python train.py --input="log_mel" --norm_position="res_post" --hidden_act="geglu" --layer_scale_init=0.01 --parallel_block=false --inner_norm=false --num_experts=8 --experts_per_token=2 --subsampling=2 --width=128 --learning_rate=0.0084 --orthogonalizer="newton_schulz_5" --final_lr_fraction=0.01
Rows from expert 7 of block 3, named by matrix and row number. Rows with one number belong to one neuron. Each number is 500 + 50 x the weight over its row's rms, rounded and kept within 0 to 999. All counts start at 0. Numbers have three digits each. After the name is the row's rms in percent of the matrix's.
# gate: expert gate (model.blocks.3.mlp.gate, 8x128x128), inputs 0-127
# up: expert up (model.blocks.3.mlp.up, 8x128x128), inputs 0-127
# down: expert down (model.blocks.3.mlp.down, 8x128x128, transposed), outputs 0-127
gate.38 104:468509561447477505508500507501437472617497477515513505520455570486513473494510508533492527565408520557542430497479415603518504488429413461511520554550496502554541571568591516472524491450490454551507459452440470471474410634588624542382489443422548514459445490516567536466620519534490475547504489498469501496461551492508430606546413523472448481456468559541516528529635509462518503454448
gate.39 098:543529521409512517568607630472527456476601495480542511544550450502579448484438469555520514454535521501429454512443540572436519580538509430488489500407487491466483521514548606546502504467494536533435501498503467475540479512499543501560459505539495508533503533501487504479434548474494506558535498479442532435538524513432559567430521541517484559543436544531476440496577699525682474574479
gate.40 098:617504475561473474480479499408437423485545505463491472537433466442519487519473404439495591482426565426537448463490519593462491422548514413578436561535508493429442553400497544443511517552493450457521460432501448537499478504612411425507505474518510522485525523553406462537492499481578476548396455505552518610474514523521460562473477560533640497514544455553492459576508534529489488532437
gate.41 098:558536431472487522550468459562462494562545516543587500558470405548546574500524444569517492455465547512545482465465620506504542441467498464544527428517514542490420516444466512571521488553524486550457566477394468511477502543580533621549508530432562451539481450539443454503410595531500480538489545477411445536579372451422482561497453534519469545495463451435548434534427577443563514433469
gate.42 085:466499545470484487555523606513525451532565514513541500519531489438419519492552409560408485523451498516530435541562515567550512500475504498514591563538505622532509585488494512579513503571483471581486494522669475507375454501510454524503519479414477428420517433491542580506479516490543434511591466504467528507456494441539478487481542491426405494449507539406571413539418478456452560467575
gate.43 099:491456495443416681473480483539546500452490502468554530510457464485471542458613427489521528541589522545596431395504455531597593535479448550535478447560557484474511509501465467549558487475499568550525477494429414466496513370541564523553506445469486492476442508525471526530448575564489495523444482503488443435547548420547434498520526483490564372509441563409553483473517447523506542492484
gate.44 098:581462398479451463449595571501438504490478458493542549399536512505515522548531532525564550435473587436559440631513472500409426550476522471572537416435480494447532423468506502495552554479539573458487515514513559531425451454520494393494463507466468442589590478549537435483487468446425503511544527491489574482514534474460566494495514427532617453469449464482527590521440446570524514409512
gate.45 097:393423480470507417529472484457536503530539506471531446519422527494567579497498508571548560516496496565503476458436476528486466500508492442545563522452534538561523496504453564551538468539508452508440577476550561510466565470500490407513487488521398557431543556387516461611423507492376551476398454487427535566504491470499556480483572557472493426430632517506479493407560406504526549471421
gate.46 097:555487621546553431432526586525477549485509539404523507582467498480452542489502601482511469487438514551522452570458452492486552440637434420566576453526475442471471526465553460556546503455598546400504472532478412444571522478480473503442557605568506528493508505488459496548412494476534519482493454547620467488496516406520454436611505421507481552505449445576520522475524486523489489465469
gate.47 097:464460554504523523467618529483537474564550508516455502527536487514569570489471566447499519567481466412496507476423448576552376475434441582447470548574498399470535435545530680550418524547436496543530393492418447532490512510529487470525517536459562462534417555586479465547478441497461540487564514466557535485455521443469453522477479471462503383465521428477492510470582531477475467519552
gate.48 096:446451470496517550469484464523514534552485517521525487549520566417477491550475490536420567438444476407509523538392388529435522519460499519526518502567555509495513586537470542599472478473418414560507439515414406449535592489514477464450553504456541522510518561458536490525483457508563492400561585469610534435539517509556445397494556397565497421482466447475475561426522572543588520482528
gate.49 106:510527576398491489533517472566542507515485533560450466514545462569487555577444481511478532505455518395548514533489506459561529518557655462575473453471600523534543564564418503500440447495485516452535543505581452450499519468474514484467493513467543469430522467502493528468515459440444593378526525600497525517516450544450553517529399451511523497456487430525462365584487631531560440442533
gate.50 093:533558470525468493502573510463486414423503480492512533503494560570529552555542500473494564469634477524548538534484547579542574491542569426549509590524530496471448535577483527522595517493573543405546418445454420456528543491546563480510477443614541538449509509544410573425481406472542563541480540407476490459451494482495566395506590453517521472490505450535575408475543513441477470467566
gate.51 097:617534472507509460523553443497553526463592546510515487502439552497490502543521548484499512461534500478440455441463446521561551398537470526432464584476550422509435517491515524453489521409449508501480528487524422421439450450510563552487512530524473471476498513490444415485386458422540406504503419577527537346556433643447469519570582491469385495463514578502515498541501480492484528494585
gate.52 100:452552496486529431480429543369532461495561502442490506430446434456533517469627437489470466568559489568512567534448514521546539562496540505528516518531537483508485428468481369447552452502503507460534550502433429514394475484486510612582515413482506511460459643482555492562429492535512505430499451559546562567515431504542530534446495489483521487498456419516551512482386441574420501469543
gate.53 098:478431550503442487518460461447481448518577461525516528545573464514455408545554491476490505423400478540543545381425431547555539479499472495486439557530533514550429517499515498510463517427635467542462493417519525443529433467477426524554509588480499489532476496509494535468578443498527490507540479389473473426548454540545502386386596468476610583515457456520555433435520508554481487548424
gate.54 100:413537443469420539413501580522515393515543455481466570505462520579514531561496581453572569437501431494557488515558597528484569443547541474584498518443554460469522487467407485532568430490443489548552525542494513436483458497505606513509489410494549461570492601470433564506542509433570567455547432561414544454499487459543422444547451508498542469557547474562617536505491493482489455487472
gate.55 088:461509491518510533531565510510511365497596495448501482566426494573423480484572681509529413504464530519482462468582433526466471476490505527434467522491555574580576519495516552503473396486522521628515470547481545559538492510422483534540624467590487554472514535497521549600529493440498418556544503536533519472525456535484462588444467497556611468555456512494449507500496504493476563559477
gate.56 095:524470407515436550510526449444479539502453500527500462516457471469542527392496538450459525453594504496567532394535498448490529583435563466597465438622529553489495405562469582499492479526519491433529539501495493521544490435419433521446527500467525466493516513404457470497502355504538527469496568535517423461436539448428491535511505438598502366556431527408497454432509472460563549479523
gate.57 103:529531438522498521502476501546441531496466466534596446483436549564404426485489494375588436542524441509474532549574467584538478466457485454475423508410423454524453421506522482492494499455534540465504469455448450567534515488498416424473499565575435530471546460450485489488542442455587602581540453566538529453461419499438453471459517512506531503601472505613558413466441572434554521467467
gate.58 104:500431502486530467582420570485441477600488515613536472397624495472570483473586500437436536577434584551541514524536447501494492473390502444453406513447553498440464481473524461467501412531495523530463527479472591477452529475472528483535549545412474496510517569470526536450520534525529518465592428424501446466621543554463432513506462533434476573519530562577520490521529553457555472553570
gate.59 102:468455489507549542554450520444500511485576468488550449492469483480540573537618507502385597471549572581575490538544562492455411430462527452561477499603511470525501506511484515526443523536515560445532484359455503602524479521407488489565491487457488495511480573613507563451498562514524451533632497521436577498511479523582527469554461500443452506515479561547498470431514488493554477406392
gate.60 099:502470551515556560472412491580556502443424468434515492500515445454593451464430444446537497467516477521456536531484447503463472483569473380387630411448424458464517522448481515588483461437452484586530556493523552397470525484435463474475422406567518505480415501560551525569413506498543554558494525464502565565426534502429456460466516457525499487526416515490446505576487474495565449506552
gate.61 091:511553496419461517449466482552508553554452509541507504471490551546526483540487554474557465509530475423506413568519441507533440409485502493577463471508495597525450513486536433517521513512526470463460510478460513536682449444453459595412537509490436509504476529596573471462520449430420491569517501411556541474549468549505432462457620522557432538554581533461429458453481542416435599486439
gate.62 105:431526513581408548450495425508471515520407569487436461522456458505548469519474522478545487446621491493483508431507466540525470535505488534484550485448497496506552584497501441500486496536399491539552469612459553473486517578473537498531497525465545500508556519503524531484496549497356509512658515544542530507574583558584420421535486434473538446457510497538515603461378395534430558547533
gate.63 097:406512500397458469472586607517660495457517516466512460512548403545516525488505428490473492457410463535489461426569507399465482525481483480527584522515549552525556467411434606514472566513503522536533409475520540457433477507477456510470478473493536607506568477596531430443432472537524391479484468470476472517403455493556476560422579555451491496451490500459558482419506469503489536467473
gate.64 100:404442459539537450558381465538462456450536518536377568435468478422533462441506502541580449462504523478538533432426447509490569628473503460556530470495548494565485525524500604512594505528534505444464480511467559420459574481589521460541540383518496410469447460451543514533535520535541428451503458571422545523390429497549508467593525462474518462479491533546508455520510551461491450505452
gate.65 100:501470499547461479554543521465466566570526526586531531492445556465381529435543495411502531478477466595561473491460544541532596536470577476510581553572529522599605571512488511592574513535597525518482547426472434434478492549458491528536584508518512407522493527533527470523570526417499529437469477500454415476556438465485559497494460617504442443530566468475551500413489465402543551478542
gate.66 100:546575510485394481453585540451541488506560362525456542454490496527516451555498545462513498527438420585495552580458551492455509518521508515444579535532520457507430420439509518461453495486512368474521543558557568536435508531493530539334560463553515515485484517541456506494502529466484573516534477432477456508470494481608428640476510506403397475521502505455475473467417553460492528490566
gate.67 095:585539547409487462492514499582487535562486537494550521505428426436550525446550499483429441571526497500523497430570483513574439557506518566474551459469587553500470512549389432534434499509427510468476414502530464443490487577466537488496515552569469401467602534498472562548541428488548508547458496555559434549599485530483557482550428464481510553581552441489476511502474458597562408503628
gate.68 102:525474522469591603430480433533573480497550488515492480437555460424463526400542428439577541484454486475544485508418511450530599445416513404386447552548413542524550495539487525516582415537478450510456525494458495525530539516522489460545581518479490448499430480516497497501527562443581475497437541413537540461485526532565464467545498478490495439543525640460533642452531519523481444522579
gate.69 100:546566536544545462537502460547494429436526584462456486511451424540556570582462501512624556439533548609461517454413515530532516474509493548530503468427457552501538558493447505409579474541484467498591485477568456501614506453536531428457542500549604511576517507534465564401547508462489468407511538576517524507533488586403488517589504500453490598517569531514553533453502472521506543511594
gate.70 102:584551497486444472484438454433462527536429464480443457511440563526479437511515412447500480556620600454429440475574442524468521562497498515443462459487482442520482575526477545508551527415432500569465512583546425601505456454513552499537459434448474471484500496489505555460525518476473555523516515407599585476624529434433560491525566524526474470588473461496507369510566508470463596486514
gate.71 108:482461506513537431507496553533509497468523553553505465524495441427516573539424416435585585511487547491518532404418434562481493498517418478412520482536498422547491463586520475416551543489543512535479522545500514582480460477484498580508498479444473444527416562463536567459558455366498557582528431530558556599359457406563498474437482543519526487402462477489537473442527468513524503417503
gate.72 103:499487540558471471529580505539453549587478468474578382526519405589492519568505449488462556524560581525551555525480522507547444558565508498544451539495450550536438453524492417532470508471520497394464518450520515433466549520485419523565520556536458559545478485496470453429543436563507575537486512494490538510415493553458505416466499546480507381653539536579458393471535552557542579497569
up.38 100:513495496517520595410534520493524590523537551544465543515519443601526543539455426549492556487531489500402533495473415488485482464509491484539487551427529392478422497568508451455515498429591408564475524566427465423487565449488467453519640444499454491569467551501519438516498461397489597502543450406535465470444532503547435572470588466556483458529544540499417541567507590481538523514478
up.39 104:550526559440541541610456570548460521467509520513534534496511493485504499447493425545562492495519502429538528493607429475544449477545506471432478432506456385572566498557466501520568519501454544501449505478494539510461455382462523535572542516534463478441524501458485490516535457468513560571466446633489493449466526657530436515540547543581626505438569500439548591504604521515578454536508
up.40 098:532434513404525508479572536510485491527516438430541536512466474480470546507527508544532466487566474489468525504498450554427506491454510467413480492378537449499570592504456473455504485475444498619486521531491512635445466467420574502510557572473486508507619423548489533453484544453387419526488565426578428541472563524502578526473350464531564502501568523439522451494582524532534494489415
up.41 105:456563528486514399466536544466581528448518468488537539500555514483508527525515458531500513433552441585402527543480414509548501506482438512509648512495597421500576447501580633456533512452404451434532414550499528516510575456484431546476400568487539531553536485513508520518544512576583419418460436525549549497508601509519494573555533560460512467521517504518485445447527400562489491517491
up.42 102:588513578447507507414554545528504568560459521521522557433490545521412539444450453493579586470561475526497603518538458535693492513604491499525480474459512520516476570586483574458500595555470527533555427560513506586479464491437518462520528548494456432537462449420551503487469586538519430420538538569600537522535466444568495493513499499483430471476519538523479558441513509562473488459553
up.43 102:421448425448589428562513473496485504518508488443495453491476470517520527470412561532580423479431429450511363489486450547453578551594412604566574556477564470497531535455504384474489471514565509523563510519539459476497445482573580509473499481521559578431513495567526502501480499452448471441504439615553483510585519493493457551562591538531485481510529487544471480427504557421428532503429
up.44 102:520481490596574506522516616470502455448492494556459577564509480469490594489499504545519473479480514579531542467539626513504542569515551514517451440533538536487557554517461467486492476527527478550511507549470575549574496534413523601462591569484597479527564509495566450572452475389574522560582459548529461526522455460455513499553517486534467619554590549498588545547579523418473464523405
up.45 093:477514451540496574502476487493485502523412565516512492491431545478517398570582448511521510482565527532404527525574490546558390503429483587481434449452447436568544468591494441620480503441537581395522518567428454485434437528455509484470474460447513486545478482493483496457617394504499534473575516464449589583500526531451558431482546506526471442466412495473507535562562509518509483449411
up.46 102:462452500544479580466522570448537517463539485503585579540534550462452474439509470483552567423499618477497480458507447516431603466476492394536532539433567445379511516526482481486504475433482504467519491481425441457505475403667484475409562549504450466455492477504425462500503526500518503441452498443429525503489511462528408583475501499467509441436444451519404506560513360522489447463490
up.47 095:552483513454549526429495505446548455473497472478506491531557557507522464558511508505579506605529459523581521467492456526453592512456449369387478642489511412461521562558554442499576472585613482539505511588502449481461467560502469517510489450514511469595525537518572535521380518481498526593410541600546494495564517487459527526470545466483457509503579473445591494494556488441574533466544
up.48 095:422493450541537572542502543497508509556477494461500533556525470401544442592506510546556610491531549503553409534632476480566588513536370538575539412496518470520601535479475443470530475517522449505522487416547519420540454522580513578448453520499487448495465407515454532496436455463531492526540443505434446417530513461439519560586483571466566392570516449511487503489503500455465479411487
up.49 101:475495530494454455554553457535562535511506499518518542436519482496456388468426526484625432485438455592436450395556515537420466530565508493490504499415527444493475540569516529473489509539491550501464559472472517530508584465495523458427521497530430446495453395475501445554518492593417485527558621509417505522469511502445526546461405520520521458469521367588418554524599467535460475462409
up.50 091:565578442582496492528478494404564489500449451501556489480482496513531444492495521521496468506492564506443603464462536474602479447532565430498422366514437495428461435535455481397540446499498487538460420556591562524524515504566512522470458464449470536536444421556554526480461489414420553526435529572415429428525453589468458546521563438485454464502433459418441458517457448507455550555548
up.51 095:508472516552590480503541497451608469482549485527518531431511439443526516499494465469473542471514605560447508539459473421551494401510431447537597534602437446526550488545435455565497539514553501445397494479581490438552505416494482586511477502472439508477460533506440516549511533518481460501451611430482549461490367553492492505434504427387431423466501491539496528592442436599478541487490
up.52 102:472424575476567485558495471518462478557532465546493468508477526496448523524455528562494491504485481476585519565411528579431522489589440540579491485557389528506430426499560521580494477436514486609457394489504457413509516494445417403516489536455460506479634480551446490475542542543501444450513486441590609511555526523538534445455527465522550556477543392473539576411466461529479575461485
up.53 095:431494507509502499507545466512527454492570451580455488491530492504450564531515504549515532465420527559560562384444580512515561501533450481448451580538430457526447469427552423548511513483523512449438421485547406483501551526583450498473662486462521491431453551569595421518581463451541510495493534396490471567478472479545576498408491456593574506457477592487503542466431477437464447489469
up.54 093:398568507506496421527501486479488541504502536553475505507474410490531521477610538529553521523327520475444545478456471531502501421432546530427395468482460476461547431494502578528456468603523536472566552488509532516566501603527667446513524517494484536482556573497499572511402442519499445500487475479504428485544525512507412471515473514495410491530507631464443469503461412446538516526551
up.55 090:549524511469392452475530483574470499521499584585376506545477516428501574502539490500509568501549519497482459476441461483554415515534515482468484465506478474417539477460504536593581524524433402502537480424443445409516485458523469585441543481437587491494481485587551515457470480539491419583535495438572439510512524525591514419573448342545460571509440540528561494480455487484443520488585
up.56 105:467497486445377529525431431535440467464495563419455488432472414506487568557478457560459508522534558550505535401469493432489454480466424535484383484524565454507490485500523569547520552553521451511486511443534467555522444432457551484430423417466436467536439476619553506450411578559509444433484524437468509582559513570563537479530533383511436513499520496489530517523519500574580520405463
up.57 101:496494481469532536462528529558512528476494523540410450560553513441568567387521522552321572420537511435459570542471468525416494486527449542514517440616489516547518490574392532494435494404455406515500592520496494469543518505511537565445487495443580489525414623464537473482436518569540475461438529519447549503497524478505494566495463464502505505488480475379415517500480451449533504477567
up.58 101:501547517527537573481432648571407510480473463448487481531458596481435449478449419497485528523518439504449443497407548512578562551518485529543607513474522490480569490486439522535517494525491533432500526474554533562572457353485494433564578580532493540544561463470515517497500497501536538566421466463533513533471468458569594499444497563586519467427480522552402495476490418493393541549549
up.59 095:441484519443394564578434563470538483542430437515480591526449511528540439565430374510531425476407454444528498527466453539374502511518520577499503464451450456538455474515539500441434448505536483548494510523522485439525526512497562461380473513514484442523544562495426479547519504559452571537593466467456427545348531503485534568528458514521524389492478536479499456489517551544497603515556
up.60 101:540453476473472506540524472496444494507399427499460534576447592432522474501502423516470477592444496456476513469530483503512508567541635546455511512525540470488611538592403499538419543511486476501562462539475513640540532561435541414512526462645558533473499555412503532572579513438518550460435504510526478489488558459478480511520526573579517460500513518471499445401433544468595484533552
up.61 103:415483627526479421521393546513447461532546505581504526504497512373557588506410518564550471437448596490418497545488517481445565560567446518465439494569542607486426439503510489408510524552518495430462483541511497539457516592494506558550544492518526454444495495415595486535513443527518468483507525552495544528478544502529502491405383528464512562404548458493473468473573463517476557499568
up.62 103:541506465561458482447560470452490533602505512465453532464524480460482575441574466627529470462518500467521497493520597485503533494500562523610476503429517433430434538450518528431493530541562436618527491604527544557513440523497452509544421561535442517570542453503529485449510526450500499504551436365416534475550445469462433661515391478491476591489470491491450531558479508543488527481476
up.63 101:551478435519561550543529487513459410473556594506535512513491418479574516503495481493538569458539553535452495499600597517527476491487423376489513530472505500526544488496556390543572524494520514529522460455497581529485456532551448569544579472468521510503571610462594448435509478485530509423525547514511489409538539551538533618496471450485550614553497586514550508492630420548541543550558
up.64 098:500544468566388552439540451501503516444454473439563441520493473520500523535437521489382499574493541530440529480495478497514440474523434611399432422529462494400508497461469509527469506557527507552507469406678532481504469564592507496521371549471508531522550523532451538532529506559446514483515490578537495566469506514526430488524478474468539554486530480515450472339543512493479545537388
up.65 104:581476538521478568499478567471499573492495430537441567566476562468464541534551577428509423522517506444373483491538645507434421520462508503471499476552373468433527500524562485509520531472452507573547555557620453448468483528469538461526508604480538457525534523385585444544456530515515433497402496510431443488495413475547580492546445429488426404536507469486500501511520484519479493516463
up.66 094:454436436547385496533457542543456436510425476543538534523443505525570518507468565499573555505521445526483516521530441533562520639558524513469405588501465424559469614513485591507488586514450444481495510551472489384469467534574526529506515527483540460576534540527465486515472471466514508500537544536403451505408541588599406481551574422624533502491511536562483545487517497480454553526469
up.67 100:517550456447541476463541463373473540520510478518439544498500441532461476502532477569494474588491528523433459536497412463547549451492445439504516595514427447521517490479390443527588487483515545528536501529491427544411563511396675515560501503482563481483607478516585564557504532474484555461439528531536502494496554484423504503611552486565563505490552560444456517611534519516553420531529
up.68 105:488505469584512491464573411348480473456462504472463378509548407540489474488503391434534457567444429475383541561345580566436492517380477487456524581449480470465491514521531500527520592510509485464512530531447470491448459532472412530537475483420521483495559551462468470455477479488541560489532453465478508550538461517533495573436508481514465517417489547529439568506393462523526517530477
up.69 090:445501514421543446512550519558590514482488503439446505546505546518472541453479404520560562496497504503508466520526426510477453368504598560596479607477554577494512495525478536393397499517512572474431473409446433539520482528506581436569471441493485464417512432559522496483539497464543510402508454535438534414468524475469465461517490447512441586422470576473479509517541648563508472476490
up.70 107:516509471464565416490524552458508497466635537490492529523476541418504512494399537432603528477575469538483488500460528521531520571441460398511357549465456543499558501603491515480488447491470562465452406543468493468559475460639508477544514496550492484512470497543439507552545520516484492498458389518478473477398386442511552390466530537551461528428556493528454545486618497537489498516449
up.71 109:459431422454461601575448444477404592548534525573483576487444527423532538537474537575526520551445466579505486562577517533482485504443454486524481491513568562538547531470554437448520549469479466455499455540403473492474564586469581513536482551563503481518529500495499454546432541509454491500503571467503524590455517627467545507486478528520351504405570512477468495555434584443446521512598
up.72 104:437447514510490626531565575546471523469579460525522500448534492437510415492528473495479536531451439524474578521550507514532467467453482518496511532534458448525493448462471516527489519575567449405500517578495568412510465421600486458538509584456489524579512463518497443468603518482565557492386537448445392449521429482571479505585574495551579458501436487447439518410455525506552362488532
down.38 104:476511502446526413461486525562447546450573534456499545529434437502517556500542413509562516461511515553522496571479591430592438463511440471442462479513443528502528464408556493552492379445475523545525499490535508536490554432465437569504422598540500527581429607449551414564529507504432487499543424548534581504518502437478525446554424398477500479518477583471462501434391466418481468503553
down.39 108:549458540556514552576493627503426521624509554530436461517525461485513512525510430509519431482435522573574511519597580517480415458516561482488540469597404563555543422547471442516547519506474545515476465445488517539482538457510466560568640492559481466472515511470534487503511441455502436667495492576485466559524462549409540537483508499478555430520469506425523534480488576467430575484510
down.40 096:593513578531499536564495593398484496494422415508519498493537607388522520481386483500490536528529532540448550474532542556441477500457562406555495548444561530464591465524457567487464558517495462360604448590495438514522495519522506491612494578571547508517573531496494531619447572558482483569496540481518509523510531510504524438421478541490501521484492489518396521537540459486555564494506
down.41 099:367524517649445461484583459459606512484504473522452533538467557491393400577529550436445488550516467541498517556503505382492459474440532492425530488492532467528466510509570570409439570501413546519509459491497531519411564502503533454448440529450481469481561527422559479506527485524547458612471449522484532542470434501478394486513490494572454473575482553538535513515422485504521498386497
down.42 094:440457510498514417431410432534440460519465508470480479442515501443467472536534551574499423459581467632490497585480478426377521524367495416511543552529415577503475481518458462518595560406507540498476534502489582441427476453569548532528431458544502513502471448626525560534554457470503507534484487367503468521499521464521483530466541554431437505492509493505465479554493444508437455559551
down.43 101:490524530495472457578420583461463575487533468507548550491388479583577438597531476529565472467449432520469468469535477582503544464511455572538528533501524526480545525554467470587514550600486507486572520496444504465555495465543653536485527518530507454441537465577547495497456430498420532404508421554454565587426495532456526437503615477439554478424540467518550493542471421424457455501480
down.44 107:554515500477519502523523565493572445483412501533569446480468484549544521521485472507555555450438506607526543474375472456534569512496569472448547460503513485457471513511403579593441521438598518468500495570411552570473468419503560544490528458456545564584539493500498466517552529487547497570526554549450499430564475440498572515525536591628414552460596570536506425420528522506556499477440
down.45 103:503525449474468504547588489495562561480521453464402494425479492446481466450459447361494498552544571472531521473575440427570425473496450528514497521521488474368502610484501500490498469473492557514519479532464494569452612558420537594479483455451501493493543531526484537528539493588502516568624526458567420472507480483549431527504486542492535426447349482448485525519442508549479626496532
down.46 100:521550576540457417492465538438475429464441470486526494516466485507482534549540533558498553467576545540503407507537408582464517422602532402502502539446492523380524499478484476452431548547506501444511560475468454486553536471581541395521491564416490525485527494620432504533523494528467454423415578496531434521478503494452507505561464564504509434403555432382535528565539463428539579480544
down.47 100:506506538477679435509498537445488555526534517412475534584524501510505508444562513502435496454560509542472557535537436490427581511394544510564581450475575456518474526445456525471463610454490514497511488498560567456486582534479469566518529483478579515496542453585522549511366460488459510453556470589455516542501458545570481488498467593633489564505475408515590495471533532523491531499574
down.48 090:513481415420504586471545452485408522528543466578488460505449524460481490456427541520553483530449544460439562559550599437418555507430521515507572413452433560507500489464587522520570459573500452408465557518422537469526529530504532492486444518475524537546529464457508502447480480485549562593476530435385430483448514412571559391425390494444451542550504528492509445548421510444529488496453
down.49 086:478532493486525502427420601481449486523532425504428515493596454481496444528501555525419554569528475551535485554491522470491493480494520646421421562455510563459448534465536461409523359429434469498516585553532459495543456525545554383543527501557543441573461548498397464560522606486474440500458515529527487511557568547503443511523619497569540504467502534470505495489568496508435476537451
down.50 100:590437437529518558444528410368531485527557470584510517404433456531551488506456600495484553434457475415495432533482452467565479445528558446487488481506516532515534548534546503462452555536496512551353475532474491443485528408483575498499577522564468560522517407500474572462518483546454451507523567572547542545541479439494495488474553552486451502491443507374389513398526425495482513526542
down.51 102:611456520511583493495522555490576475491591573539459527557454491520472427467459525469600517402501484448517422451475549514553466582493512476513499525478527553514528522474569473463521483437437462502505561491522514482603533426539463478589464562480485497493451394552486490505407457425522534499532534487567517587504565608345531445513506571545465464487601536417478482499433375524467499501478
down.52 099:494461450599578537537466522450496466485444473524478515494527453512490470438507389462482551444514506504542492597507572492473521527378461539471426414489383525455512484428514594530493506479479452445424414644475500544447516563458592460526549420500473454428450539511510478450505541553528430468468422582477528409448486494590484500465568452532496453470487447594485487523483549560442446581503
down.53 100:548556540503519437538477462493515442499467501541519461540504539555484496541509563492421578484451405478472534541551557456548448468467516585462534611525557562522416589491468580581563521595514520601394460475535538435396534546535580514555530568501470560521490490532513431489521496443639536510495515481423397594574507547470436533418532527451513409544486478510523519490431499514451497497531
down.54 097:563564490492491490556493359513511460408497492502511538572443576422552524576449507482422524479518468542510530611517527501533520584531419416476539431564466503494502514475630512418560493550536478445431516540490560459518515455559530537468508617604530557492514510502576400584538481484479493446463519543590549418495496524484565530459505561550453491499467453572536557544513475448506460612529
down.55 095:488416466489471588374420606466391514500441480538510553496508485549512512518526461562533545595482456576520480374547527513509451538420416481513477477476560467598427461545458491575415513601482473497391540472542493477554547489520487527498455438498501532589494425635562501517511503492493511501504596476453484561462534486510456565483491545447531520521553432512506558460477563552578439515453
down.56 105:563475451579422539441444459456545539506496571462510502503463423507477580474454535580471537474469576476612569525425481548434489541585465494571431538486510483530490534374597612486498532646526431523474485460551470443569459547528553504492469543491554472478489503531482505549471562464487497461560466546457431504527577500507450524525463601578435459493572591462474542448473578473506474448439
down.57 096:542499485480378529565422548479508470506509482523527544496447473534408535522507500596501578451431444541525496418497445509537596517465483561532533612417559476397464485531391586561532539446523445449520512398564493508521432520595445486491483536500495530550475496572463473532479470539553483506452630390435436511434525510536474578462512510540461454510470409499515526513412504523463495405521
down.58 107:525474501452466455536473600561378457499434478388505535503523437508449527538447489539469529387462470455561567391455368502560489549532553605476537508525558410438562457466491585509473481496486428464555422525530579455540517511539453506458420409435504528476475558498458535516520519522483500553451472476525462417522531472458448543520486464530522521565540464507504600476517563444508544627549
down.59 100:482516512574521531512450609510526470428421573501539500576567503422501471478608479405492482541517511503393469518542432526420520492517642483446563539544449469495480507497478491535448499405455475508500503479548454489514467594487602409527504454463509490385565444590508518547550471483419532481556543535487490518510506542533467529400413461442480379498535519567429448507487494419521568553513
down.60 101:506441463506532531419547503490428504472408521505459539503487544569510478508464463420489448508436489650493448573510502554477593385466542531524442514553526553512560455478473588562534380513526554457543480527521495460513538434506497431520439499567480560519548493485511482479529492568512446534556568473512487567575485433538498577539630595519444499409588524466523534546547593468491377503500
down.61 104:511510496544482503550435538485429504551501525580520549469509541470458492460495495556524496484473529417474560445534530511479575500430450505525397483446520379569533505571612512487433494523509505426482443497492557409478507527523520414479519519489424541488430559471610480521472466550458547585460412499497377496575468510503579511415430508569507371665500453430511476472487567486521471514527
down.62 103:433543479528426540530479386471500515468503499457399519510413458460467475595560493468440452483440464504397586464541406444563507487520450541608525547476436482506466574454430449500569453427465382523517481550496569498481479460586463409474494500445499530542438523516443577586524457549516515534547479534505488488480394480479508586603507544531561527499553469494449512495574530538498445389506
down.63 100:422504565535578478544496474405518502540460543524549489512473464428522464484517412526445514481544428505512605537434522428538466505517520619593445558543523502456452582518411572418565593558472431581496416504552400423481564504465532533471465543464490488477421399510477434439455450506459477466523521517535485505482525409515466467513403519527501462544471541470524483399586565493530507549574
down.64 088:524438504494507524436479512470431461522495507530493552449576563485474519439428380505531483528462449527572583516452432539500479565492470486538491450464523524536549399383465584467468475447470459501546543505544482395507562433543496457411521437511503509557470570461525512533450403542465515407542491529610511512506512609469553496508568524441486417427366464446563466498509543433589569521471
down.65 102:468516584517546413427458472549536513475540432522495546534458555455441431504509500395508384435455548475602439456471477405548520515509515448548475559513586498583479504534453401555556433488562591428590519449473533501549533467442466442521513506496482501487449509543412546560588467447501498539560494494441593429556459540510548464508532429425437511521531474574430488470493463471515427510403
down.66 096:502502419501428495474456414439475508437471420524476432447606493466467532520508524457434564440437447514449472510525481479441510510464546563559512652549627570540499511484542545436576550396534554501476583501477425513500450479440517522490528515473531447458536505513486467547577405523525517542518568545503543546479588464499542544433396517442391575441487464489409593486548488526502489475489
down.67 102:472522485479520451633585465422594459560512520441456483530532539521514518404540534406504505594531458540485540477462519452440571483546518575530467515483578502599644452498479503519495519478604522481382470401527545501419511433547593559531477508495503541454469457528497560489462510531604472464401477526497541460444406519452546491528524491590476541501566530496493519544521545468432524509424
down.68 102:528531486567541507474465570525441587464526536445527556539502508465459485399457382482473455531577532543524431461419483521557565557470512452468576477523550482430475433352457503517519535477497438475473503488486421498531471573530587528459478519456560457447565479471518510408489520523560576441483517494564474440541472567441472350596460609532481524414538551491492479482608480491518494523444
down.69 103:412455511506492462551470497485505506420517494483448525528329546427524481546376582502441538437491482456495465537572497538528528574462449558484410451549529535495508523476411526452549416598500626541476531466553483454416508533527449575502496510523491579484486536423534491458502481433473459545577479493425574592505508547482586550464568570466547522443496449531495505435537431487540483538416
down.70 095:482419484435504549488451550504541469496459492465502421447516474530525496484552493475543553444460543518587514568476488504498466613434493490583539540473505514518566579599510491404526433606472473514457474530454475523545493462573567508566460563528485442536466513435484542427515528517629548427442474492441528519547466488591408496446558485371533540547525535527433428578484435406513512457613
down.71 107:512465568501492548515420560476471476488450451469497511519492485447495563531510504546508535495575497439540457478575473369492557452575402460541542468559538522508466444559577489557498340437515467477507467480516481479554497552450592473580420519452484473543381529510570525544507507485489421480542504580368482388528470565431498530491514525479462519503539547547561526505635552461574528558515
down.72 098:474521483496433526516411441513450491475434510505471499463493445478494484569503530560521520484472400535512500547443505476529466439479540461510455486498473536436513615567547463439473637553543405538468572474521434459450508542567546553405476519503512538471524497512590429598477433455495441510305528469519434604462510577508472597480532392466554481526508425496510533480562488482441521475531